config = dict(
    loss='softmax',
    encoder_inner_norm=False,
    encoder_layers=12,
    encoder_positions='learned',
    text_encoder_width=128,
    text_encoder_inner_norm=False,
    residual_init='scaled_by_depth',
)
Rows from block 2 of the image encoder of a small contrastive image-text model, named by matrix and row number. Rows with one number belong to one neuron. Each number is 128 + 24 x the weight over its row's rms, rounded and kept within 0 to 255. All counts start at 0.
Before each neuron's rows are labels from the 100 images, of 14848, where the neuron reaches its highest value: "responds to" is what is common among them. Only what is clearly more common there than usual is listed. The data: photos of plants, animals and fungi (iNaturalist). In brackets: how many of the 100.
# fc1: MLP up (encoder.blocks.2.mlp.fc1.weight, 768x256), inputs 64-127
# fc2: MLP down (encoder.blocks.2.mlp.fc2.weight, 256x768, transposed), outputs 64-127

responds to: class Aves (84)
fc1.560 [149  96 139 128 105 173 124 138 104  96 135 150 138 116 121 136 150 147 151 130 151 132 107  99  80 110 135 177  91 119 132 107 156 112 103  99 120 149  65 123 127 106  99 129 128 141  99 104 106  91 115 148  50  92  97 151 110 129 140 139 151 136 169 133]
fc2.560 [163  97 117 123 151 139 125 146 101 147  77 152 135 114  80 116  55 133 123 126 115 129 132 110 156 129 116 191  89 117 134  70  90 142 117 105 136 137 115 157 113 165 128 115 136 166 118 137 121 124 149 113 131 142 121  96 142 136 133 107 146  96 128 166]

responds to: kingdom Plantae (40); phylum Tracheophyta (40); class Magnoliopsida (34)
fc1.80 [162  97 109 152 139 159 124 126 128 102 108 147 127 119 133  88 136 131 121  82 138 129 142 105 106 145 108 138 120  81 136 136 120 109 114 146 128 139 135  92 116 153 149 155 136 132 106 136 144  96 105 101 133 155 146 100 103 138 140 102 152 140 158 118]
fc2.80 [128 161 100  94  98 154 108 125  81 137 158 139 138 103 122  98 152 147 125 106 125 103 143 181 122 124 143  72 100 131 125 140 119 156 103 125 109 149 111 168 141 130 139 126 126 105 119 156 151 135 153 139  86  97 129 115 155 111 138 145 167  95 105 129]

responds to: kingdom Plantae (45); phylum Tracheophyta (45); class Magnoliopsida (37)
fc1.525 [153 117 136 152 123 152 153 135 132 107 103 141 138 168 170 119 129 145 194 174 134 135 148  65 152 109  95 119  86 127 114 159 118 171 133 137 158 148 114  94 106 146 114 104 130 123 119 116 105 156 136 137 110 115  99 127 141 109 111  97 137 130 167 111]
fc2.525 [154 131 140 164  46 111 143 155 153 139 137 139  99 136 125 163 123 175 112  78 133 117 117  96  92 104 111 136 173  97 137 115 103 145 127 119 131  77 104 136 155 149 100 126  87 145 127 108 115 140 101 142 149  78 138 107 138 133 152 150 176 122 125 149]

responds to: class: Aves (87); order Anseriformes (34); family: Anatidae (34)
fc1.159 [126 103 169 162 111 146 130 113 131 124 122 152 156 123 140 121 140 138 139  99 134 160 130 139  66 104 118 156  71 123 176 102 163 116  91 111 148 152 119 108 119 154 127 106  68 139 105 114 151 114 145 116  67  99  92 131 128 100 110 127 136 150 182 150]
fc2.159 [114  79 105 154 125 156 118 149 106 151  84 103 141  99 124 112 140 123  98  94 143 103 115 119 149 137 131 166  92 164 134 141 153 146 133 104 125 156 149 151 132  98 150 123 155 148 117 124 154 113 127 115 127 147 128 129 135 150 121  90 204  94 147 156]

responds to: phylum Chordata (93); class Aves (88)
fc1.721 [110 122 156 134 111 129  88 145 115 148 125  94 131 114 143 111 106 156 104 122 136 143 133  97 156 126 130 130  81 128  80 112 157 177  89 128 124 138  96 110 161 105 152  81 108 118 159 131 121 182 138 103 145 108  86 109 192 132 134 122 100 160 137 130]
fc2.721 [ 97 130 120 146 126 102 106 147 173  91 163 154 142 103 116 115 146 149 131 124 120 114 119  94 122 136 140 119 124 140 106  99 100 118 116 130 104 109 141  84 110 110 120 172 126 118 110 155  85 124  94 170  89 135 120 136 122 122 133 143 166  96 123 118]

responds to: class: Aves (95); order Anseriformes (33); family: Anatidae (33)
fc1.524 [126 145 127 121  93 169 113 137  88 160 126  92 111 124 127  88 125 158  87 114 142 140 131 130 159 139 125 103 130 131 129 130 150 129 132 155 125 151 133 139 127 112 138  99 134 116 153 151 122 135  79  69 150 150 107 164 142 169 138 133 123 161  98 128]
fc2.524 [152 170 152 145 110 146 128 115 116 112 160 140 148 138 148 114 142 137 124 121 132 117  92 137 160 125 163 115 142 182 123 153 156 115  83  92  99 112 120 154 156 189 114 147 181 140 126 123  79 177  85 141 105 131 103 145 106 155 134 181 156 141 147  91]

responds to: kingdom Plantae (32); phylum Tracheophyta (32); class Magnoliopsida (25)
fc1.44 [159 149 143 119 131 141 146 134 174 120 159 144 138 167 131 157 147 104 132 132 117 109  99 137 128 145 104 132 123 120 144 109 127 149 136 127  99 158 140 131 116  90 128 124  75  99  96  97  94 132 146 134 126 140 113 164 179 118 142 156 133 158 159 103]
fc2.44 [126  93 132 103 176 127 162 146  85 146  82 103 121 155 111 101 115  81  93 118 107 122 109 152 152 101 128 113 121 122 136 110 124 126 157  88  81 100 140  98 136 125 116 197 144 155 128 149 127 111 147 138 145 140 149 162 124  92 136 116 120 140 139 106]

responds to: order Passeriformes (56)
fc1.355 [104 118 132 121 106 162 163 133 105 108 140 128 170 152 135 143 144 139 164 156 116 163 116  70 104 110  91 161  77 140 103 114 158 188 111 118 108 172 135 106 131 112 131 111 108 147 134  57 130 172 149 101 149 134  74 133 146 139 117 127 117 134 174 136]
fc2.355 [134 115 130  92 151 117 122 132 148 128 167 162 112 123 112 138 122 118 112 124 139 100 144 107 108 105 155 105 193 103 123 125 127 180 117 142 150 114 160 102 143 108 143 146  99  90 147 128 157  69 143 137 109 104 144 111 149 110  97 115 147 136  86 115]

responds to: class: Aves (89); order Anseriformes (30); family: Anatidae (30)
fc1.253 [144 105 110 106 121 152 136  65 115 100 129 139 124 124 149 129 120 175 102 125 145 126 124 124  99 145 123 134  99 120 129 144 175  88 162 129  96 127 113 126 118 115 128  95 141 112 129 128 121  85 129 105 152 131 145 123 150 145 134 100 120 143 108 134]
fc2.253 [102 132 120 142  89 158 131 136 102 152 191 154 137 109 151 125 128 147 135  89 153 135 100 121 122 157 130 107 112 166 143 134 114 153  86 127 104 121  97 147 124 111 109 150 142 122  84 126 127 111 158 152 115 108  82 114 100 152 120 135 155 106 172 107]

responds to: order Charadriiformes (25)
fc1.47 [121 165 133  68 138 161 134 134  98 122 109 103  99 135 143 121 140 146  98 146 114 148 110 106 121 142 100 164  94  99 126 123 118 175 134  85 128 115 164 112 146 100 178  76 121 122 133 126 144 105  98  98 133 120  86 128 135 133 117 122 132 152 126 153]
fc2.47 [102 155 149 136  99  86 130 126 134 123 114  96 154 128 146 106 154 119  97 134 143 131 155 138 145  98 153 149 121 152 165 148  86 131  82 147 116 120  93 139 116 148 129 123 122 127 101 147 150 160  81  87 156 159 120 131 166 118 123 111 117 101  97 127]

responds to: order Charadriiformes (30)
fc1.583 [150 137 148 154 106 139 135  73 122 154 102 121 122 158 140 116 120 134 133 128 146 150 125 104 153 142  91 136 137 110 139 143 146 141 151 126 128 159  99 106 107 121 101 157 157 126 170  78 136 146 130 168 104 112 109 111  83 192 175 130 132 162 163 119]
fc2.583 [108 136 130 125 122 108 121  87 174 177 119  91 118 125 152 107 136 121  80 142 117 169 132  91 133 118 117 109 119 157 105 172 139 109 146 145 122 122 140 120 131 110 181  87  72  94 148 139 159 117 109 109 122 145  91 142  89 118 145 124  79 143 115 131]

responds to: order Anseriformes (32); family: Anatidae (32); order: Charadriiformes (26)
fc1.336 [146 157 119 137 119 135 106 133  86 138  98  99 117 140 156 113 137 152 100 135 150 122 155  94 142 137 138 116 158 127 128 109 145 104 147 129 135 131 120 138 146  98 169  74 128 156 139 155 162 138  82 136 120 136 137 124 129 154 129 115 118 200 124 170]
fc2.336 [120 167 139 145 101 147 147  76 120 120 149 114 107 152 137  93 145 158 131 114 108 145 136 134 135 124 153  87 161 180 113 145 145 128 104 117 110 120 120 134 123 154 124 141 108 129 126 130 123 139 102  91 143 122 105 137 147 147 109 149 140 144 132  78]

responds to: order Charadriiformes (34)
fc1.501 [121 189 110 186  75 140 134 111 126 150 125 138 148 108 152 130 129 115 100 150 161 161 124 121 132 131  94 129  91 130 156 129 126 124 153 127 126 183  79 107 137 141  93  94  97 164 140 110  93 145 136 106 114 119 114 134 150 153 140 122  73 156 111 113]
fc2.501 [130 156 127 119 129 151  97 121 126 135 116 112 130 118 110 132  89 143  87 101 132 152 131 130 146 152  95 154 109 101 171 140 149 118 152  94 154 133 156 132 143 138 149 107 148 155 129 135 107 111 132  96 104 144 116 132 132 111 119 169 100 140 129 124]

responds to: class Insecta (73); order Coleoptera (30)
fc1.747 [150 146 131 152 150 166 133 110 104 157 112 123  99 143 115 134 115 157 155 135 136 169 127 109  96  90 101 120 155 150 129 119 159 141 112 122 160 158 144 139 112 114 158  92 117 138 158  69 127 165 109 120 136 117 120  96  86 167 137 151 128 154 159 144]
fc2.747 [ 90 121 103 110 145 107 167 146 139 136 125 135 163 133 106 133  90 102 153 143 107  76 120 164 141 143 108 195 106 146 166 132 127 131 113  97 111  87 127 109 119 127 136 133 127  96  92 160 114  71 105 136 103 151 139 126  91  96  86 133 165 114 128 133]

responds to: order Lepidoptera (31)
fc1.120 [134 115 137 138 128 149 175  82 101 151 143 148 152 163 111 160 127 138 151 147 155 165 135 123  95 124 125 128 109  99 108 103 132 100 115 146 123 184 127 121 154 101  82 122 133 176 132 119 112 125 121 126  98  97 108 134 112 147 140 106 140 146 141  98]
fc2.120 [115 127 137 194 133 110 131  99 117  69  89 125 107 133 160  91 113 141 120 109 145 128 141 163 157 148 153 103 112 121 126 188 122  99 110 111 184 128 135 154 109 149 155 144 169 129 103 144 129 116  96  86 133 146 146 160 182 107 129 117 130 130 101  81]

responds to: order Lepidoptera (43); family: Nymphalidae (25)
fc1.486 [137 160 118 102 142 120 140  88 108 140 145 100  91 135 181 126 110 148 111  88 156 158 110 129  97 124 110 120 149 131 119 128 162 106 149 140 104 166 123 120 125 118 103 108 117 110 193 118  96 164 118 149 125  82 125 130 123 190 191 130 117 153 130 129]
fc2.486 [174 159  85 136 146 116 130 120 127 144  75 114 110 120  94 120 140 128 150 147 139 116 176  83 121 140 134 113 108 127 119 133 113 155 122 160 124 108 164 134 142 143 132  91 100 161 157 151 165 113 107 130 112  93 108 118 155 125 112 124 132 131 132 158]

responds to: order Anseriformes (27); family: Anatidae (27)
fc1.716 [111 115 169 151 169 132 138 114 152 116  90 131 164 125 159 129 171 153 142 108 113 118 110 119 112 101 116 138 147 107 145 119 149 106 128  94 148  82 121  83 123 104 161 108 132 119 116 102 179 102 140 137 100  98 133 133 119 137 136 133 103 131 178 129]
fc2.716 [185 129 130 141  96 135 122 133 117 112 123 129 152 120 121 122 102 141 134 156 140 120 112 129 166 121 140 149 138 172 130 115 140 101 106  76 142 107 137 119 129 149 101 118 129 139  71  84  97 136 167 160  95 151 112 126 124 124 120 165 139 124 151 134]

responds to: class Aves (86)
fc1.728 [ 81 167 106 104  96 165 122 113 147  81 145 122 162 101 112 130 105 102 122 137 125 134  61 148  94 116 109 135 131 145 127 120 116 135 115  94 110 149  78 118 104  89  89 132 104 111 151  72 151 138 138  62  90 127 116 129 127 140 136 103 128 171 134 136]
fc2.728 [136 105 184 129 166 104 114 113 150 119 120 144 151  86 154 125 109 113 141 141 102 128 124 182 130 112 106  99  89  78 153 158 129 111 124 143 125 100 164 178  95 152 138 112 114  78 133 138 148 119 150 156 132 150 141 140 145 141 132 140 115 169  93 134]

responds to: class Insecta (83); text has "bee" (33); family: Apidae (31)
fc1.700 [135 163 108 125 153 133 122  70 142 133 143 106  96 100 128 121  93 181 144 138  90 175  77 108  80 102 109 129  92 131 151 130 167 146 114 118 147 134  99 126 149 127 145  73  77 106 122  79 140 185 126 135 145 103 121  88 131 143 144 141 128 170 154 154]
fc2.700 [112 127 134 111 123 103 148 124 116 161 156 158 150 142 109 132 135 123 141 100  85 122 118 152 159 151 181 149 131 148 123 142 126 180 135 126 105 124 145 116  91 131 158 180 127 128  91 145 135  94 108  89 126 111 149 129 156 103 141 140 139 141 144 145]

responds to: phylum Chordata (98); class Aves (94); order Charadriiformes (31)
fc1.28 [129 142 149 134  93 120 116 109 147 162 108 132 112 105 148 107 152 158 146 143 126 193 113  69 121  78 138 189 134 108 112 131 102 143 129 150 168 171 114  80  97 125 161 104  86 141 141  91 140 182 145  98 109  66 142 140 109 176 116 122 105 160 166 111]
fc2.28 [ 75 175 153 138 174 126 121 101  93 109 142 132 101 137 133 138 142  82 115 115 129 143 109 130 185 140 108 131 170 121 104 129  75 124 173 154 129 114 135 150 130  98 138 116 130 166 126 115 100 152 148  90 133 119 154 153  76 141 108  78 134 103 110 154]

responds to: class Insecta (66); phylum Arthropoda (66)
fc1.15 [145 100 116 165 155 155 157 113 132  96 144 160  90 146 151 146 110 152 130 118 120 154 112  89  99  98 118 116  85 117 109 128 156 119 120 146 119 165 134 140 150 152 134 123 115 112 159 121 115 166 126  77 147 107 128 121  90 117 161  96 135 171 156 140]
fc2.15 [148 115 111  69  93 137 126 145  70  86 114 143 101 127  91  98 147 143 143 134 116 117 125 111 140 111 139 153 134 129 144 105 153 141 113 127 142 108 122 100 103 122 151  96  84 135 121  80 136 122 146 137 110 138  89 131  95  99 129 135 139 122 114 133]

responds to: phylum Chordata (92); class Aves (90)
fc1.254 [103 164 157 144 134 128 136  94 130 137 135 148 147 124 122 122  84 123 143 140 107 123  96  88 141 126  81 146 169 127 130 123 121 118 124 120 133 158 138 150 107 121 133 143 102 127 175 111 134 118  93 164 112  89 106 133 102 173 173 121 158 123 132 133]
fc2.254 [186 158 114 142 143  80 145 172 144 144 130 109 112 149 170 104  81  93  88 130  52 133 149 107 181 154 138  52 125 138  96 125 129 119 162  96 157 110 141 136 156 100 178  89 112 112 139 149 145 110 126 132 168 113 155 136 120 105 136 115 131 127 119 136]

responds to: class Aves (84)
fc1.564 [133 120 175 159  87 122 107 101 128 153 109 120 131 152 137 127 151 101 100 130  85 177 139  98 188  98 108 147 145  84 140 144 134 145 135  84 159 108 121 139 107 144 164 106  93 136 149 151 160 119  90 135 146 103  94 138 128 133 107  87 111 151 150 160]
fc2.564 [157 130 134 136 130 137 114 159 152 178 133 142 131 137 128 133  81 105 141 178 138 162 177 109 152 160 147 125 107 137 133  93 133 140 120 131 131 128 127 119 155 154 104  83 119 104 146 122 113 141 110 163 153 124  84 118 143 133 105 112 130  71 131 153]

responds to: kingdom Plantae (31); phylum Tracheophyta (31); class Magnoliopsida (25)
fc1.376 [185  58 118 116 112 129 159 115 103 119 126 123 102 155 162 110 131  85 106 149 133 101 100 143 155 112  86 125 111 119 139 122 136 135  96 116 122 146 148  96  94 111  92 142 114 179 116 121  95 126 168 160 127 141 111 130 135 136 146  78 164 118 184 115]
fc2.376 [147 162 133 165  79 117 142 126 127 153 116 159 122 129 140 126 147 143  84 143 133  93 138 102 106 172 145 111 112  86 157 110 118 127 152 106 136 143 142 139 112  76 119 187 113 132 119 108 150 107 105 121 145  98 131 135 138 118 147 160 116 146 130 129]

responds to: class: Aves (87); order Anseriformes (35); family: Anatidae (35)
fc1.203 [101 103 134 163 145 126 132  99 135 115 105 123 143 121 125 140 146 115 156 154 104 147 146 110 126  87 128 115 128  87 154 118 128 108 138 133 145 139 143 111 149 119 155  85 120 121 157 113 143 120 143 151 135  75 122 108 133 121 119 121 107 114 169 131]
fc2.203 [135 122 131 117  92 141 101 143 138 146 151 141 122 104 122 106 116 157 139 155 155 134 102 139 130 112 144 151 113 132 153 132 112 137 119 113 119  94 110 159 112 178 109 135 125 150 110 153 121 124 104 116 108 135 108  98 141 141 105 142 168 103 150 145]

responds to: order Lepidoptera (33)
fc1.502 [150 121 136 147 103 162 146  89 131 132 121 119 136 154 144 134 128 128 149 109 107 117 125 149  99 130 134 124 149 103 121 146 221  86 128  90 143 104 151  83 173 146 166 104  95 116 167 123 126 136 130 101  95 136  88 116 159 166 139 117 123 157 135 116]
fc2.502 [100  85 131 105 129 116  98  86 151 150 104 116  74 127 136 127 155 121  87 145 134 148 156 150 100 158 168 132 152 126 160 143  99 130 121 138  96  97 115 132 145 110  90 143 103 114 145 106 168 157 147 113 117  87 136 120 122 101 149 139  62 100 122 138]

responds to: phylum Chordata (94); class Aves (87); order Charadriiformes (30)
fc1.527 [147 143 127 125 121 126 136  98 128 123 108 179 125 106 126  90 122 101 126 105 142 137 119 124 117  93 124 167 143  78 129  75 147  82 122 117 147 146 136  95 110 147 111  79  88 114 129 140 145 124 103 140  88 101 115 121 120 137 146 103 122 169 145 128]
fc2.527 [124 205 145 156 164 104 134 147 117 166  76 133 129 117 186 116  95 150 121 131 102 175 128 131 135 119 157 134 140 125 116 143 171 140 117 181 188  98 157  91 135 136 188  96 104 151 116 139 144  92  78 160 130 137 111 152 119 129 128 143 147  84 105 117]

responds to: order Charadriiformes (27)
fc1.266 [153 149 163 124 134 110 109  85 130 120 132 129 127 115 160 135 142 141 101 158 151 165 138  76  56 132 102 160 113  79 106 129 137 104 123 106 161 115 123 113 133 126 152  73 120 135 125  96 105 105 158 154 127 107 106 145 111 168 146 122 105 118 131 144]
fc2.266 [106 163  98 102  56 127 130 103 129 139 112 135 116 161 156 116 137 151 143 164 118 172 150 113 146 110 164 119 154 132 104 130 103 116  98 102 159 112 142 130 125 169 134 132 108 130 121 132 123 151 128 135 133  97 139 127  89 128 127 138 154  90 163  91]

responds to: phylum Arthropoda (63); class Insecta (60)
fc1.368 [127 120 110 138 122 149 158 114 121 162  90 178 131 149 124 140 157 142 133 145 150 174 119 119  97 118 134 182 140  62 127 116 155 115 102 129 174 132 106 124 102 140 133 135 128 137 134  89 160 139 167 113 110 130 133 130 129 163 140 104 118 152 145 173]
fc2.368 [128 108 161 159 174 125 117 119 118 111 103  99 110 111 107 129 141 137 113 117 168 120 128 151 134 149 127 121 158 160  82  93 152 145 132  92 130 131 130 136 114 115 140 166 131 131 137 117 112 133 123 121 137 169 152 149 150 112 120 125 151 159 149 108]

responds to: kingdom Plantae (30); phylum Tracheophyta (30); class Magnoliopsida (26)
fc1.103 [129 151  99 121  94 139 163 119 107 154 138 116 134 132 170 114 129 118 129 132 107 100 139 110 106  86 112 134 101 122 155 120  81 118 142 100 102 158 119 161  97 117 168 118  92 100 139 139 138 116 128 132 113  54 141 188 120 126  94 116 128 169 156 124]
fc2.103 [ 77 104 120 145 126 117 138 129 144 149 147  92  84 101 137 129 141  99 128 146 130 141  99  67  96 111 152 151 129 159 104 131 105 127 130 124 107  88 128 100 114 125 142 136  94 164 124 109  94  96 150  87 117 142 157 118 129 128 136  88  77 101 115 108]

responds to: order Anseriformes (26); family: Anatidae (26)
fc1.190 [156  93 129 110 106 152 105 139  70 122 105 131 136 148 121 149 123 104 113 130 127 161 121  99 153 133  77 142 126 122 102 176 126 206 102 155 134 140 101  78 131 115 106 104 161 147 151 136 138 149 135 106  93 164 111  89  97 169 127 164 125 134 113 137]
fc2.190 [121 147 174 127 170 127 114 125 112 157  97 103  98 118 122 153 155 120  83 114 141 157 141 103 125 177 142 131 110 156 163 179  74 177 128 132 138 120 145 141 147  96  76 101 163 112 108 129  95 139 171 134 154 167 114 144 110 109 115 186 129  75 144 112]

responds to: class Aves (86)
fc1.237 [104 143 121 150 121 146  99 117  85 158 135 167 100 117 122 113 170 121 163 120 146 161 113 106 126 118  77 127 103 112 129  99  93 131  87 134 100 147  94 142 110 111 149 103 125 189 129  85 105 146 158  81 125 100 122 149 147 119 120 122 122 123 184 116]
fc2.237 [113 104 172 100 154 151  83 131 112 116 142 130 139 120 155 149  98 162 121 104 121  96  88 158 122 139 147 138 118 118 176  84 150 135 161 133 135 106 135 106 116  94 137 139 163 152  90  91 123 140 141 130 102 141 150 146  99 101 104 170 143 148 101 151]

responds to: kingdom Plantae (31); phylum Tracheophyta (31); class Magnoliopsida (27)
fc1.155 [171 114 124 151 117 172 170 125 138 132 135 147 153 141 137 164 117 138 124 115 103 144 109  98 115 115  66 159  92  97 115 126 127 123 113 132 136 144 106 116 145 139 163  76 141 131 106 116 141 129 115 131  95  94 128 129 148 136 110 111 123 113 155 143]
fc2.155 [190 155  98 116 174 141 108 124 141 118 125  97 127 105 146 114 129 111 121  48 150 169 150 113 117 102 129 119 148 108 126 137 148 137 145 124 128 147 105 122 161 159 146 125  95 115 125 100 107 136 187 103 112 123 141 141 141 139 143 144 106 110 118 133]

responds to: phylum Arthropoda (60)
fc1.180 [131 158 109 116 153 139 123  83 110 132 155  87 143 134 132 123  83 153 144 148  85 146 153 121 130 149  91 121 133  79 155 139 152 106 171 126 132 101 134 121 131 124 168  60 129 133 136 128 126 149 138 175 132  59 141 145  92 146 127 154 133 156 141 168]
fc2.180 [164 118 104 112  95  69 138 123 177  98 125 139 106 111 148 124 141  83 124 148 129 117 141 129 108 118 104 150 127 113 167 114 114 118 122 111 155  96 106  95 100 146 111 188 105 147 136 129 153  90 155 169 102 144 160 113 117 124 114 122 110  81 134 134]

responds to: class Aves (88)
fc1.51 [128  67 122 119 149 155 124 126 136 140 141 148 124 108 120 118 155 122 115 141 125 172 125  95 136  95 111 147 132 122 130 146 136 115 156 145 124 161  89 159  94 114 130 180 161 109 162 103 118 129 108 126 148 101 123 134 112 119 146 133 105 139 155 103]
fc2.51 [ 69 144 136 116 161 106 164 103 114 135 121 147 151 144 125 122 102  80 122 137 118 149 147 104 136  97  95 132 148 145 124 142 101 136 123 133 137 124 109 187 140  83 147  96 142 126 148 140 119 121 171 139 169 145 158 116 124 135 143  90 141 116 124 132]

responds to: order Passeriformes (50)
fc1.62 [135 130 128  94 111 150 121 111 164  98 146 179 140 114 122  93 141 130 162 146 137 149  43 134 109  98 128 140 125  92 122 104 164 189 153 123 124 162 111 112 130 131 116 126  81 105 154 122 125 169 107 120  98  93  73 101 130 126 111 111 138 162 166 115]
fc2.62 [158 111 122 119 114 127 107 146 133  84 146 113 101 113 100 105 131 157 110 146 172 109  94 116 124 103 127 157 143  84 149  69 135 116 128 135 114 149 137 152 102 110 113 131 122 165 163 157 136 118 140 118 110 163 142 108 155 121 105 170 115 154  97 106]

responds to: class: Aves (91); order Anseriformes (42); family: Anatidae (42)
fc1.68 [125 121  95 117 149 154  98 108 162 118 123 140 118 120 135 170 110  89 137 142  71 100 152 157 147 119  86 146 100 102 120 115  93 133 148 125 117 135 154  81 147  95 146  96 122 113 153 123 154 144 148 110 125  85 151 156  94 116 129 131  86 120 117 166]
fc2.68 [135 108  63 132 145  94 123 175 148 113 124 102 168  98 112 146 129 116 116 131 145  90 124 135 136 120 127 134 116  98 149 153  76  90 126 143 142  92 136 143 101 133 127 107 164 121 121 131 170  85 164 158 158 131 135  92  86 133 122 110 143  86 126 139]

responds to: class Insecta (75); phylum Arthropoda (75); order Lepidoptera (42)
fc1.161 [130 123 134 109 137 172 119 139  92 146 155 114 107 103 134  94 144 146 144 120 131 147 115 139 150  86 115 138 130 149 149 120 180 120 104 150 148 130 147  90 121 145 170 133 120 109 143 128 136 137 153 120 117  93 126 108 138 140 139 123 148 150 153 123]
fc2.161 [107 163 130 162  53 117 128 122 133 143 139 116 126 137 105  97 101 124 148 128  78 117 112 166  89 118 128 130 132 114  76 138 174 142 114  78 142 146 142 125 115 123 133 116  70 158 155 142 145  88 116 139  84 122 120 132 130  95 121  97 123 147 174 141]